Weights of a small masked image model: widths [64, 128, 256], 17500 steps.
Rows from block 7 of a small masked image model, named by matrix and row number. Rows with one number belong to one neuron. Each number is 128 + 24 x the weight over its row's rms, rounded and kept within 0 to 255. All counts start at 0. Numbers have three digits each.
After each neuron's rows are labels from the 100 images, of 14848, where the neuron reaches its highest value: "patch colour" is the nearest of a few named colours to the mean colour under the peak. Only what is clearly more common there than usual is listed. The data: retinal OCT scans (Kermany 2017).
# fc1: MLP up (model.blocks.7.mlp.fc1.weight, 512x128), inputs 0-127
# fc2: MLP down (model.blocks.7.mlp.fc2.weight, 128x512, transposed), outputs 0-127

fc1.233:121099111116130158120155146117136118106126113152134131098124125096141106118113108150177134101111139153142117155166170102108129075123119171142120166118141100051130098084105158154127127120141138092124140141134137116127160127047128141113156151135150121114148136118096100164142103149115152131133127131076126123123100143096101098145149146142149083153100137165113150150149089179113127135138
fc2.233:096129128131113130111100110160162130107138136131153145156130093142127099156073127113154111098133154121152136143191123146133127108156091163126137113164116138148128111162126104125161075120159102160130142100108116189111111139123117088131106151105096103130154154102146139117146156137151131104128159117109118127118125178175121125138141195176140122103157104113160117153090155116166124108132
patch colour: grey

fc1.362:136155128116161150134104136106140115130130112139162131159167097118061139104140132175171123092153099149132100168117152117180117149111089139119182108138105105078149113124157158125127133144131117181151121118162108140125130128118133116097143097107147106122128153106094175099121170133104132112109118144107101172101132130152136121119172124092127152115097114119131137164137119086123176120151
fc2.362:167171108113131132117097118116155129129154099133149107066104163193118116087128170119136090157138168130075119137161153081101150153147146135102115131155120131125128145146152096118095156150124115121118157119133147130104166122106151139140140158107142147172142101140124147127118166129115140117156122134178101085169144122124099166129101108140117105133134112130114168072134122162114135144110
patch colour: white

fc1.138:134101100122125136162130136133150166105172119119104108136122126139147125120160148118127133097100146137111142117141155132128079122143148170112151128082076145126126129113106126127138135070181158110176118151178123143119142148133156131174062134148093104167115142136141100145131115129126135144115130129092110119136137145082117123039129112176123126121145122122143134149144118129085174131150
fc2.138:167110115185133158097151150129128124148091148116128156120164109131113108171155143093094149123138159133144145174129136122110098117124116127136104113126125089126116143128101123106119174115125130129112111126153123154130157120110133138115156144138099124131135119103193113096133065168158129163220167103153135126150121111091156110120103155149146117149144149118108131141140086148139140086154
patch colour: white

fc1.105:156114100127169122138107065105113135091120080094107111168130137120151108141138109136109131100156163114079139114110179142160140141133102120107149144109124111130128093125122162158106110105129087122145120157141170157104137144107124124098130169113125135128148123139105139084120153131153126101128102121107131190089101154148126135130164114158139149147132100092157137197144099122169133146150
fc2.105:166115134125145124119102145155112109181149111133154106094074128138144155130109135080129134135124125147147136165164124114142167099125155157114156141122139197138128106091117138094120163139174104113107147146131138155154119129136146124138138137143103140120163118138126149137096124100118156113112151121173106112170109105123144119136164107132137065143134132146130141102139151094121158158219
patch colour: white

fc1.177:138103073091135103169182126103143132137160100104126134180107167135110130120141138142142156111109123126080120139129122141157131086153107162083077114151107138080123115085140147142151138096103135149134128137132130127108122149131121121148100174131128126154150151161164127108089163154122153141099091136140135143103123118168124095131168147137120145131130112096182147113107115088101103162136
fc2.177:164161145138079159108126142137156101137107147112123109119119148116131084165080133096155101113123100142177155165151125140126138133126141204136125160156142175092139135112126156078165135145123114141114116184133131144138131143111104146115147147142123147109113100154137165130126084130138150136135161122147158122164143100084139092146115136178129126138171150132094118153132114148134160129162
patch colour: white

fc1.305:167166107128098106143123139100127154111113100145130113126142121111089135145134119154148090121117123156135143115153135089125096128148125138112192076131053154173143149111129115160155134116099121143136129128122136120151112158124120130111103108128156138143126120143132132187170148065140130161159139142118088114088125144101111100075113086102142087124132110121149122119115070131125127134092
fc2.305:134148137134112139162048163089184120145112138146122117132132119099136100169134136118107153134151129199140079161145128172091139146135128119152125144128158132158143147135106158106132141167117113128116105175121126136136120136128125130133122130155142125099117111140167119177121147120135125132172130099121119163126151133125119164125116094088116117119117138130161115139122153135155130101030
patch colour: white

fc1.158:158132146107136131111117131155145110131114122131089102126154141094128147115110090157115152123074095074080105132133143147180126118151166153115130147111106144128170127119178130155120160128126157091125106124113067154142150124140167119091127137135168190119149107139129130128134133128134108120141136114140153143146189109161141121113151148167138124118123079145089138117133145135080144104172
fc2.158:154111131108115153115129126103114149150135117123133096118115133112133111137132129122168131148127122140094114176153142132166162117130152169107138104121119120135160108096161096156164149136131110124120122156119153146139138111151164104139099153141125137103151079102122125081105122148118169153138131127126131057144129095144171124128137100123121106187101124198105119095130100103115092106208
patch colour: grey

fc1.510:106112137117122128117120108102113113100143122108129169174137155095118105110136161162137106131102143134122151141111152129112167117151109150141121058091143135157153138136067110147111134132140113159116135102103139146131130136118100144128099106110117161098168138112104129133109094106161173107110111115160102129132125117078130119123188114117151143138156177092140127134185108181105089145092
fc2.510:128094126134115136071110129106133112151131131166125081156128111120127107137143137141151111105111136161143111154123127162116097137138118152102162135110129158155160075148131065085072166117121122149104139118127167140095122115143092103166127106168138112117141098146108140154155106142128127105128149127101114126119135084139171112119135120121120124125139137154182142161114116084130129140214
patch colour: grey

fc1.505:137109110069136138128154105124109163097131131115093145126136123143142155132127127087057168183167109135135156126117117108140099156139110135122145141110141118165132128121098128158142158107145105139102172086117116173132133156116123129096116169108078148120131157141129162098119137126154141121128140149147131125127123130171148134083138139101192130137112131136140136134204103137175123116096
fc2.505:147064125122102089118132160149101129160115130119161095107105134131108136151138090119078137121128116120159147195133133133147147107185120138150194136146153154150133129123130114146093100099104118152148106093148122156145135118127158148127159132128120118144170097117152122129138109138121138117160115147144120130139106098137124155103149147153159109117111164127179179105114099131084137140190
patch colour: white

fc1.296:119076107107112114153113166118143101115140124125145130133143108165111141171119183118141119108120067107130094095077102119160122140122121156130090147172144125112148132125137146130133149147147079145103130153097113121152107146171120113117124168134149150144123130100123106106079101103103078111162100103132130120092128142120131071091115133107125142119174166142099136157143154140101156124153
fc2.296:115123129113111151171126134146120114130127131113115125132140134126138144133137092138128121111104111125110136140128129104144128136135131119106120156150128121120133095109112134131107123139135128121130144078144136129134154126145128124113096118150133127154129126147155133116107120133119149153142122127134160134127097116120144079094137123080153117096123132143119109114147151109110149121255
patch colour: grey