python train.py --method="simmim" --arch="convnext" --isotropic=false --kernel_size=3 --optimizer="soap" --beta2=0.95 --lr=0.003 --beta1=0.95 --shampoo_beta=0.95 --eps=1e-08 --final_lr_fraction=0.1
Rows from block 9 of a small masked image model, named by matrix and row number. Rows with one number belong to one neuron. Each number is 200 + 40 x the weight over its row's rms, rounded and kept within 0 to 999. All counts start at 0. After the name is the row's rms in percent of the matrix's.
After each neuron's rows are labels from the 100 images, of 14848, where the neuron reaches its highest value: "top examples" is what is common among them; "patch colour" is the nearest of a few named colours to the mean colour under the peak. Only what is clearly more common there than usual is listed. The data: retinal OCT scans (Kermany 2017). In brackets: how many of the 100, against the usual share in percent.
# fc1: MLP up (model.blocks.9.mlp.fc1.weight, 1024x256), inputs 128-255
# fc2: MLP down (model.blocks.9.mlp.fc2.weight, 256x1024, transposed), outputs 128-255

fc1.526,110,171,214,145,196,228,236,216,175,164,201,172,208,144,244,122,158,191,259,205,194,59,281,230,203,147,210,236,143,249,210,154,165,181,221,114,202,235,251,169,182,90,214,206,171,204,179,258,222,168,200,222,225,203,191,210,277,200,144,147,214,154,169,213,285,200,194,206,158,195,167,206,278,295,217,170,208,200,207,245,226,288,218,203,202,154,218,164,256,225,197,268,214,204,224,139,145,89,184,189,187,180,159,153,218,208,184,241,234,159,274,248,191,262,180,199,194,200,172,215,238,158,224,151,230,233,232,231,221
fc2.526,109,186,198,202,200,205,196,197,194,207,222,175,171,208,170,175,198,160,255,234,248,269,184,202,176,228,217,226,184,266,144,266,205,248,157,224,178,172,224,164,182,254,134,175,241,175,203,327,174,213,142,302,176,260,164,212,208,174,191,226,129,243,173,169,203,179,220,165,191,196,228,235,286,280,126,177,209,243,212,230,326,170,192,158,182,156,194,167,205,195,159,199,229,199,173,259,270,203,191,217,131,174,253,185,288,229,181,204,198,124,219,131,295,156,159,215,214,225,207,219,262,221,203,145,202,164,175,171,159
top examples: finding: normal (89 vs 51.6)
patch colour: grey (95 vs 25.6)

fc1.43,123,204,253,141,244,197,203,198,181,198,221,212,180,252,246,178,165,291,185,195,195,262,217,216,224,199,138,188,245,185,230,190,175,152,256,153,251,194,222,187,285,156,197,259,266,220,146,195,164,125,152,251,206,210,212,270,196,226,274,195,238,193,205,229,229,205,205,241,168,62,194,215,141,202,236,155,189,236,273,232,227,266,207,197,159,286,225,181,346,220,218,166,166,215,196,116,232,168,168,226,230,157,174,208,192,193,178,221,271,215,199,231,150,180,256,214,170,221,272,199,179,147,177,216,195,238,139,215,163
fc2.43,138,190,127,226,190,234,197,191,134,218,225,227,229,185,209,175,184,179,297,215,202,198,193,190,212,178,227,190,246,193,235,242,223,87,208,242,235,172,92,216,181,178,244,149,201,241,223,286,40,222,206,198,287,209,194,179,187,265,224,211,178,256,277,185,244,160,168,195,212,226,166,279,196,122,164,175,214,154,189,218,187,163,181,162,205,182,149,164,234,200,185,199,219,200,218,175,189,210,194,229,226,195,255,142,193,256,221,212,159,227,147,178,218,121,160,142,252,223,190,121,179,183,269,177,206,204,149,169,133
top examples: finding: normal (84 vs 51.6)
patch colour: grey (94 vs 25.6)

fc1.736,099,174,239,213,192,176,225,223,156,184,212,177,162,121,278,181,219,193,178,213,195,158,166,152,136,254,202,222,153,234,275,208,202,207,237,208,225,178,187,217,196,250,145,199,126,215,235,230,130,178,212,250,207,238,316,192,179,216,227,205,251,177,231,245,159,172,229,168,224,152,207,214,270,215,177,274,125,134,224,259,171,209,200,175,175,171,215,215,192,212,250,159,155,187,178,208,184,226,140,137,135,172,162,208,232,141,237,240,249,151,133,164,220,281,174,204,127,219,240,177,186,204,225,221,195,240,222,245,197
fc2.736,099,209,219,221,236,313,208,200,157,193,168,293,182,223,160,219,215,241,216,161,221,146,145,188,242,281,185,151,262,179,206,139,219,145,216,209,205,217,201,138,196,171,174,184,195,209,177,184,245,214,143,190,252,214,179,208,216,177,212,203,256,158,202,178,258,216,222,247,123,205,103,232,218,168,204,253,248,139,180,231,148,239,164,160,140,152,155,157,191,158,156,217,124,270,270,234,192,176,210,198,129,173,171,242,282,265,212,149,204,103,187,143,199,164,124,180,231,230,193,188,203,186,240,182,170,220,188,255,224
top examples: finding: normal (94 vs 51.6)
patch colour: grey (63 vs 25.6)

fc1.69,100,152,168,160,152,229,204,195,180,221,234,218,158,230,199,175,215,192,160,159,213,183,207,183,220,138,155,124,193,197,168,176,184,210,222,168,189,257,170,198,217,235,160,127,193,181,268,180,213,250,198,237,216,227,195,274,295,148,260,270,195,199,238,187,220,177,291,208,156,257,244,213,203,164,208,216,131,192,194,244,207,161,198,215,158,181,151,252,257,185,230,188,181,212,179,149,218,182,186,177,327,206,141,175,280,138,143,205,184,236,324,236,218,105,215,176,271,175,123,199,188,216,208,194,224,227,241,191,196
fc2.69,094,182,182,141,174,257,269,170,217,214,156,198,175,213,219,210,168,291,147,186,341,146,306,163,202,178,202,234,111,184,239,238,208,215,177,195,204,221,231,193,98,210,161,185,94,258,205,135,244,197,148,116,227,166,210,155,185,196,131,231,149,222,195,195,128,165,149,202,278,155,234,224,252,171,232,150,213,270,239,234,133,188,216,197,184,247,254,309,191,254,200,272,223,228,167,146,153,204,206,190,261,227,135,170,132,211,187,252,171,190,263,143,182,213,233,196,142,257,221,232,260,127,269,203,229,220,235,144,149
top examples: finding: diabetic macular edema (34 vs 11.7)
patch colour: grey (92 vs 25.6)

fc1.661,116,123,121,242,170,243,162,220,232,176,233,195,168,183,225,254,192,264,194,181,247,363,197,230,229,230,178,273,147,186,210,243,184,226,211,256,143,149,200,168,174,286,237,201,180,243,203,208,286,266,188,205,164,226,289,211,159,210,225,168,289,251,199,209,127,182,92,214,200,240,208,198,153,189,246,192,246,205,202,179,211,229,230,218,216,285,240,187,221,224,231,222,180,204,183,207,166,219,215,208,194,159,186,200,269,205,250,179,149,231,157,222,190,284,156,232,220,194,189,240,204,145,255,164,184,224,165,184,244
fc2.661,136,164,215,181,113,272,193,166,169,243,165,150,148,212,148,201,138,203,158,222,166,275,203,199,179,0,179,191,34,185,221,155,122,204,210,157,206,226,181,269,137,190,198,139,169,267,156,205,182,187,218,187,128,198,232,240,198,95,200,201,247,226,175,212,160,203,247,222,214,133,212,253,238,225,182,158,206,160,213,191,197,185,173,221,191,171,208,215,236,140,219,215,241,275,183,191,191,201,207,179,188,245,225,161,182,142,184,236,237,265,170,108,214,188,157,226,251,161,157,162,200,212,223,261,194,238,257,221,155
top examples: finding: normal (91 vs 51.6)
patch colour: grey (98 vs 25.6)

fc1.536,105,156,150,239,198,224,186,177,216,180,205,166,264,243,228,194,232,196,202,270,233,212,215,244,160,181,243,283,242,174,121,159,207,216,161,241,213,158,169,148,225,271,237,199,248,201,175,207,243,198,182,189,211,286,276,166,261,255,142,230,204,257,236,223,212,194,226,214,158,232,230,219,241,232,106,221,171,183,161,181,214,216,232,244,212,192,238,152,189,156,235,185,238,268,143,239,247,260,199,217,233,220,242,202,164,250,196,242,204,236,211,193,256,213,209,232,305,155,195,283,191,185,221,219,223,232,186,192,192
fc2.536,096,144,221,173,221,141,196,146,199,196,210,175,200,253,191,202,160,209,229,244,216,290,232,188,213,181,250,239,169,253,219,197,219,164,244,186,122,227,248,192,194,245,229,230,144,248,184,194,201,167,229,214,196,186,244,245,220,140,219,183,162,215,205,230,190,156,162,223,157,244,286,238,217,194,199,150,202,254,210,224,214,217,164,260,158,241,159,219,207,232,210,257,171,167,230,185,183,198,119,239,254,223,237,292,143,107,180,227,152,150,163,273,199,305,180,284,202,209,211,179,214,190,164,156,206,205,194,131,183
top examples: finding: normal (93 vs 51.6)
patch colour: grey (98 vs 25.6)

fc1.629,117,210,126,185,227,178,183,229,187,208,168,132,187,195,201,277,214,215,235,247,219,191,237,161,189,215,206,214,254,207,237,267,236,186,242,164,257,226,178,248,207,263,192,226,200,191,253,204,155,313,197,209,190,218,218,237,204,247,165,141,228,172,252,216,188,221,268,215,197,196,217,215,239,138,179,217,200,270,182,202,189,221,239,175,187,80,225,155,211,239,210,254,186,126,212,205,224,180,187,188,186,298,219,182,117,159,145,154,206,198,218,219,191,305,288,166,196,275,208,160,236,234,225,236,247,219,196,207,116
fc2.629,109,202,244,163,197,300,222,145,272,208,280,200,202,159,294,194,236,135,98,159,214,199,195,160,182,187,177,223,129,201,250,245,187,170,226,201,142,216,275,202,180,195,204,262,154,189,204,211,233,161,179,102,138,255,299,236,198,189,245,193,209,231,161,262,220,218,230,196,253,203,194,180,196,206,229,201,132,267,320,185,215,145,263,239,218,190,229,178,228,233,234,248,172,258,156,213,234,223,177,251,120,174,210,188,273,244,196,222,264,246,252,259,250,207,158,174,151,146,158,226,232,219,218,177,140,233,216,168,169
top examples: finding: diabetic macular edema (49 vs 11.7)
patch colour: grey (67 vs 25.6)

fc1.266,095,195,216,221,201,224,227,239,225,213,197,303,188,232,220,220,252,250,246,124,201,250,203,193,247,215,235,250,308,160,193,159,288,198,309,242,238,142,224,194,214,230,169,226,233,189,184,139,188,200,199,211,189,168,220,254,188,194,226,169,199,220,248,143,243,282,298,190,228,142,181,212,256,201,256,191,251,142,182,265,144,260,183,214,271,162,221,236,227,258,247,242,248,209,196,187,236,197,200,282,215,233,251,173,165,234,204,215,178,137,173,158,76,178,189,214,213,200,181,217,227,162,241,186,230,195,203,169,183
fc2.266,096,217,186,226,148,295,168,110,168,214,174,108,190,143,216,194,228,237,188,230,161,185,214,165,205,202,208,299,157,187,225,239,172,239,238,186,158,211,212,124,177,255,109,183,185,176,167,161,163,166,195,157,196,375,225,154,129,197,128,164,202,187,248,164,180,268,216,207,216,202,178,189,201,192,178,180,164,236,192,177,222,173,186,135,209,255,238,206,198,264,164,218,155,211,106,123,203,218,189,194,127,153,213,159,171,139,156,175,181,171,164,223,194,186,209,181,232,164,178,251,233,214,204,218,188,247,187,161,235
top examples: finding: choroidal neovascularization (67 vs 29.3)
patch colour: grey (93 vs 25.6)

fc1.447,110,275,222,196,220,238,221,202,169,233,231,223,170,204,158,224,215,199,163,201,254,252,192,181,245,232,207,145,246,206,253,109,241,249,233,124,199,153,190,239,190,171,216,224,221,216,195,191,249,279,312,199,247,176,133,225,260,257,219,157,159,309,209,214,115,192,156,194,123,208,253,164,273,224,220,229,108,264,231,172,140,227,163,182,207,209,194,229,253,218,194,178,211,185,149,197,191,207,204,176,220,249,249,122,140,181,262,163,145,199,229,164,139,226,237,243,181,180,182,292,206,209,240,181,313,180,207,147,185
fc2.447,143,233,154,202,163,215,175,144,277,160,164,221,156,205,180,159,186,219,220,177,206,194,212,170,180,173,190,209,200,310,148,153,189,228,131,213,264,230,244,192,249,222,236,205,241,191,82,193,206,369,242,163,191,292,216,218,156,199,192,191,195,178,233,192,184,217,98,155,140,179,214,235,161,242,269,213,241,168,240,180,252,160,171,214,164,191,253,178,195,239,143,184,191,224,176,280,167,162,226,222,191,157,228,206,190,132,191,199,208,158,133,186,177,120,186,204,232,170,236,205,250,226,160,201,221,212,186,181,178
top examples: finding: choroidal neovascularization (99 vs 29.3)
patch colour: grey (97 vs 25.6)

fc1.88,102,195,133,223,182,176,175,210,188,266,248,241,215,197,200,114,182,250,88,232,171,186,198,233,238,118,231,210,195,159,245,198,203,199,252,136,212,174,244,214,244,190,231,158,224,244,244,209,217,207,167,209,133,157,247,259,138,225,103,135,189,171,152,240,252,209,237,132,225,234,174,149,279,185,174,247,201,167,230,243,296,174,174,184,216,101,138,233,201,126,187,137,274,232,212,176,175,197,236,198,171,147,179,253,204,217,281,221,205,218,193,230,235,183,204,214,189,211,217,233,188,187,168,159,196,240,215,114,181
fc2.88,115,192,219,205,156,107,246,247,178,227,191,215,201,215,165,137,193,202,172,219,105,206,219,146,193,171,193,278,246,261,192,163,193,200,251,237,208,200,214,208,209,206,121,129,249,88,177,217,117,159,167,212,229,139,162,181,178,204,169,237,157,201,136,160,183,230,98,202,211,172,191,227,189,256,195,193,222,189,179,210,205,141,175,174,207,273,213,184,159,189,153,239,159,217,209,251,214,186,206,197,241,255,220,117,227,198,223,228,207,254,252,174,213,135,242,211,185,213,218,169,203,155,178,168,151,281,202,210,252
top examples: finding: choroidal neovascularization (60 vs 29.3)
patch colour: grey (75 vs 25.6)

fc1.333,107,252,161,212,252,147,148,179,215,247,210,245,196,230,104,203,254,200,219,187,184,205,219,157,270,145,234,260,226,231,182,197,235,215,167,223,194,195,223,303,225,222,195,217,251,209,203,188,209,271,127,132,211,263,228,124,200,175,158,191,201,223,225,182,276,220,263,165,247,141,185,177,264,244,171,187,161,288,201,242,254,218,238,189,230,204,138,173,167,182,228,198,232,214,148,257,257,226,252,198,276,199,192,192,155,252,208,180,178,217,193,203,232,293,263,311,325,209,306,225,192,206,276,210,188,207,225,169,245
fc2.333,117,257,213,152,173,185,238,211,229,248,146,175,297,174,271,158,172,237,210,225,206,135,174,138,195,227,218,165,225,249,247,241,177,221,235,214,161,161,224,214,181,193,165,188,149,154,255,191,243,271,136,203,219,118,136,159,150,211,118,195,193,257,183,209,201,137,205,222,195,217,261,294,233,162,190,209,165,184,182,194,143,247,203,262,186,215,221,214,230,226,220,183,176,217,120,234,178,174,195,213,224,261,130,215,204,128,226,184,190,209,194,240,195,211,210,203,202,124,170,188,246,185,104,185,161,248,163,218,139
top examples: finding: normal (87 vs 51.6)
patch colour: grey (90 vs 25.6)

fc1.558,095,206,167,191,170,169,170,202,152,264,206,283,218,227,203,158,175,215,237,175,240,226,243,228,215,234,172,223,238,99,178,240,232,235,185,201,268,237,196,173,213,162,253,228,227,180,139,210,198,210,204,182,174,282,187,111,226,157,195,174,172,270,179,231,185,183,198,231,173,203,194,270,212,231,170,198,263,256,171,197,251,255,266,213,266,168,198,265,185,202,221,227,211,230,207,181,223,86,227,191,179,206,221,197,186,168,170,167,156,236,232,252,294,88,213,189,273,205,224,258,264,217,193,213,237,244,119,155,191
fc2.558,096,197,180,174,199,215,176,191,222,230,144,195,214,153,204,209,178,237,195,225,225,171,159,186,178,173,189,191,140,252,87,223,154,190,206,170,202,188,208,146,304,217,95,238,312,195,167,260,170,149,181,185,143,251,152,128,166,234,284,187,185,190,178,134,182,166,201,154,193,194,250,203,184,219,267,232,204,273,216,196,207,161,250,170,242,235,164,143,218,235,105,183,193,224,253,232,183,188,159,205,276,220,247,203,190,208,204,227,210,246,215,181,197,231,243,170,195,153,175,177,206,206,168,271,212,132,218,189,169
top examples: finding: diabetic macular edema (41 vs 11.7)
patch colour: grey (73 vs 25.6)

fc1.605,095,214,200,188,144,211,145,257,242,193,221,162,224,203,149,196,167,180,211,209,237,106,186,256,188,154,174,196,212,236,118,218,215,218,182,259,135,280,273,181,190,188,198,195,179,216,122,208,194,298,119,123,214,213,247,224,171,186,242,200,214,207,286,247,217,219,283,220,172,177,249,183,214,191,225,122,196,206,244,190,265,202,214,244,184,182,202,260,153,162,244,181,203,171,102,181,266,189,184,166,171,225,164,188,351,203,206,210,189,270,243,179,226,264,138,175,139,170,208,182,246,220,176,197,198,243,161,186,240
fc2.605,092,275,283,152,232,203,191,221,270,186,268,270,202,164,255,217,227,242,176,262,283,141,224,255,242,197,204,166,234,195,193,93,265,210,254,224,184,201,154,196,250,236,222,173,160,245,356,178,224,171,225,200,189,223,214,135,246,208,249,200,260,248,248,225,191,204,149,199,171,168,261,161,174,222,250,207,190,267,204,192,175,231,173,215,276,204,246,210,147,205,221,172,211,189,193,180,218,190,154,281,181,226,165,124,211,150,237,206,268,253,228,211,201,235,236,202,142,201,211,228,204,208,174,211,173,176,217,167,242
top examples: finding: diabetic macular edema (30 vs 11.7)
patch colour: grey (63 vs 25.6)

fc1.249,103,242,196,182,134,177,208,241,255,208,253,185,220,234,185,264,269,218,206,178,221,274,195,211,123,154,168,252,205,231,144,237,119,237,110,324,186,214,196,202,161,246,246,232,186,213,245,192,217,136,146,191,241,245,226,143,232,201,176,185,265,208,226,295,149,209,194,279,196,133,207,208,214,219,207,192,204,207,190,225,189,146,310,221,217,296,224,178,289,226,248,304,241,182,211,250,125,161,220,200,135,200,198,190,242,211,183,203,217,207,222,202,226,224,253,173,147,168,236,218,254,208,264,141,158,216,163,173,236
fc2.249,103,230,189,204,141,219,248,154,180,284,108,230,151,231,182,142,107,176,191,260,149,164,190,163,128,122,220,210,189,216,236,203,164,203,251,176,180,198,152,253,145,150,203,214,187,227,206,247,195,136,242,215,171,127,254,292,206,193,220,186,247,218,151,229,189,162,220,186,200,181,194,100,151,252,311,233,207,207,300,183,222,190,200,280,224,144,177,190,252,197,105,228,195,271,177,214,174,235,257,180,179,235,201,241,185,125,216,181,252,198,242,181,212,210,144,166,267,252,193,217,191,167,184,178,215,199,259,184,210
top examples: finding: normal (81 vs 51.6)
patch colour: grey (97 vs 25.6)

fc1.168,101,182,135,254,198,219,200,212,187,267,206,193,213,171,183,216,192,256,152,243,216,214,219,256,192,239,151,282,227,208,184,207,246,233,206,234,237,262,191,228,214,193,215,208,232,265,240,204,261,189,233,218,268,222,179,207,121,306,216,192,253,185,202,256,188,196,159,132,149,200,223,224,186,182,204,206,239,266,224,210,228,240,171,191,256,281,209,229,186,242,221,232,193,176,244,198,288,250,187,191,117,194,197,170,249,182,167,129,145,188,244,242,211,180,262,193,218,302,211,216,199,223,149,200,190,208,245,186,291
fc2.168,103,216,214,208,229,193,190,170,243,211,133,198,163,205,254,197,192,205,148,181,122,177,207,196,226,171,214,202,178,243,154,184,132,321,211,173,196,219,313,169,217,163,202,212,210,216,197,204,137,245,183,189,239,243,247,207,212,236,209,225,215,197,201,189,196,241,184,177,153,282,242,191,216,220,215,163,213,274,120,206,196,192,187,250,222,155,272,202,223,163,214,182,227,256,193,179,267,186,229,243,290,223,202,108,194,105,211,120,139,166,238,211,236,222,187,226,177,181,212,304,153,180,203,199,249,123,221,169,258
top examples: finding: normal (82 vs 51.6)
patch colour: grey (83 vs 25.6)

fc1.648,097,153,183,134,215,145,174,151,262,210,165,154,212,250,235,231,229,209,209,205,181,226,215,271,185,153,228,209,175,208,156,246,271,236,191,201,231,235,155,103,240,207,263,147,190,193,245,130,95,227,166,279,215,168,205,158,230,229,229,120,244,239,185,183,212,233,221,172,203,138,242,178,298,227,271,210,164,187,278,178,247,184,230,229,228,223,233,183,226,240,233,210,177,178,236,259,226,248,236,208,258,149,205,184,142,215,222,222,256,167,200,166,186,261,170,183,276,137,288,160,222,262,251,250,215,247,261,190,235
fc2.648,085,171,203,203,199,254,211,223,217,225,195,237,229,197,159,194,93,121,242,222,220,300,209,200,263,161,211,215,216,284,245,217,179,172,171,204,195,209,226,196,245,222,216,179,228,216,266,147,229,184,197,209,171,200,226,179,176,172,308,216,229,312,212,244,184,165,160,226,207,227,216,209,215,176,183,136,217,194,157,179,114,197,217,279,179,149,232,252,247,275,158,229,181,194,218,176,205,222,155,200,216,234,170,242,188,251,227,230,209,181,229,222,150,175,209,151,197,216,293,164,166,187,227,192,193,130,271,224,206
top examples: finding: diabetic macular edema (40 vs 11.7)
patch colour: grey (69 vs 25.6)

fc1.694,091,247,203,193,210,214,199,186,285,191,227,252,172,151,201,227,197,213,172,212,256,220,253,189,196,181,209,186,208,278,272,252,158,226,245,199,171,185,176,290,231,232,250,214,215,118,193,246,242,207,257,257,176,159,188,252,166,207,209,156,222,240,244,203,199,190,197,195,150,163,234,240,241,121,275,226,223,268,217,147,234,192,194,200,201,196,224,234,159,187,112,214,179,216,255,216,206,161,171,271,205,179,207,230,231,233,223,233,195,214,181,287,219,167,263,229,186,202,183,155,250,262,255,214,197,220,133,66,152
fc2.694,088,238,113,177,166,133,195,93,185,165,189,208,232,147,230,246,209,230,207,187,93,204,211,223,169,262,217,251,186,139,238,180,207,193,241,157,191,225,175,243,217,170,203,223,175,168,189,165,164,169,117,136,264,179,133,223,168,250,186,192,199,209,202,215,183,181,176,205,217,233,144,230,198,234,220,31,180,274,153,162,165,212,184,75,222,248,209,189,195,210,181,161,214,206,235,193,250,210,262,199,112,210,210,203,225,177,226,231,240,198,204,97,201,167,213,144,147,228,206,195,203,214,164,205,277,152,163,269,209
top examples: finding: choroidal neovascularization (68 vs 29.3)
patch colour: grey (55 vs 25.6)

fc1.302,104,151,199,180,210,194,154,229,196,122,174,215,191,181,141,195,174,129,212,225,201,151,222,229,197,132,157,167,222,214,165,121,122,249,113,143,167,216,197,189,163,188,232,170,210,245,161,184,245,156,192,166,231,191,207,228,247,110,236,239,211,132,185,117,226,209,211,209,239,315,219,177,265,261,173,147,191,245,201,224,241,290,242,198,209,126,204,171,268,207,234,219,189,217,133,154,216,211,243,210,178,217,184,183,180,217,202,187,209,166,198,211,176,321,238,185,257,218,233,210,269,252,214,209,217,213,120,221,201
fc2.302,113,207,260,169,179,158,230,202,246,213,234,235,280,205,156,163,236,233,208,229,261,234,144,169,157,211,238,197,207,289,214,244,299,292,239,303,103,196,232,205,247,156,230,188,182,239,213,238,160,276,142,273,160,227,203,218,187,191,225,197,236,262,239,227,179,195,210,163,185,212,235,212,273,181,207,211,224,185,247,222,219,231,182,174,203,218,205,160,172,189,171,216,181,164,133,259,268,208,184,231,202,252,222,205,211,233,216,240,125,201,222,122,177,213,138,254,211,129,164,201,214,246,232,119,174,208,226,202,169
top examples: finding: normal (83 vs 51.6)
patch colour: grey (91 vs 25.6)

fc1.415,103,216,172,143,228,176,203,206,197,159,239,228,210,205,234,229,171,199,320,177,175,243,118,212,268,175,278,158,186,231,211,148,248,193,231,195,194,282,284,246,234,238,211,196,213,223,222,164,209,172,209,215,244,184,266,244,158,211,210,233,218,163,199,168,117,223,240,241,187,241,185,225,138,267,227,125,163,178,271,146,180,243,204,226,259,249,187,256,272,171,208,194,216,232,206,237,188,179,177,192,286,206,158,223,182,191,283,185,212,164,66,144,177,162,185,173,144,246,179,242,192,233,183,204,225,197,179,120,256
fc2.415,107,235,215,182,212,212,149,268,255,201,270,203,203,253,184,228,177,94,172,244,152,236,207,206,249,277,302,213,253,216,292,205,178,116,195,204,179,189,150,203,133,170,175,186,132,177,257,229,234,248,218,227,221,190,187,258,210,134,219,219,197,204,224,191,315,217,207,170,226,367,198,193,214,203,228,272,180,130,270,215,148,251,146,209,172,169,197,180,159,177,163,284,205,185,215,236,208,255,243,216,192,181,169,217,231,266,208,188,203,282,198,195,200,231,246,217,231,120,201,197,244,229,195,230,197,218,198,232,146
top examples: finding: normal (80 vs 51.6)
patch colour: grey (86 vs 25.6)

fc1.199,118,187,187,174,250,120,175,261,172,211,174,243,220,217,268,161,103,143,218,204,181,148,215,274,216,177,180,224,177,249,198,136,209,170,241,255,249,157,255,218,209,176,203,213,183,192,132,279,151,168,106,231,218,226,250,222,196,215,238,175,166,152,250,262,156,165,199,173,285,236,262,223,134,213,156,203,235,161,216,216,170,307,167,195,179,244,198,214,127,173,219,148,134,231,191,211,215,166,200,207,173,225,159,239,376,217,200,206,147,202,174,183,197,159,197,221,303,233,230,202,221,156,203,241,175,179,208,180,212
fc2.199,133,249,285,198,175,204,204,209,190,172,178,249,195,186,231,205,204,229,193,158,176,188,180,177,141,293,195,198,304,215,199,195,202,294,230,267,166,213,219,155,240,210,196,234,199,248,217,199,253,265,158,201,172,191,194,207,221,225,178,226,198,235,135,168,244,220,272,134,180,232,191,146,309,230,107,219,269,210,173,161,154,210,169,214,146,185,217,176,136,198,182,213,217,223,178,225,211,208,191,211,205,254,214,168,187,145,210,204,157,145,156,187,221,218,247,219,255,164,242,247,233,219,176,243,232,219,172,210,251
top examples: finding: normal (88 vs 51.6)
patch colour: grey (82 vs 25.6)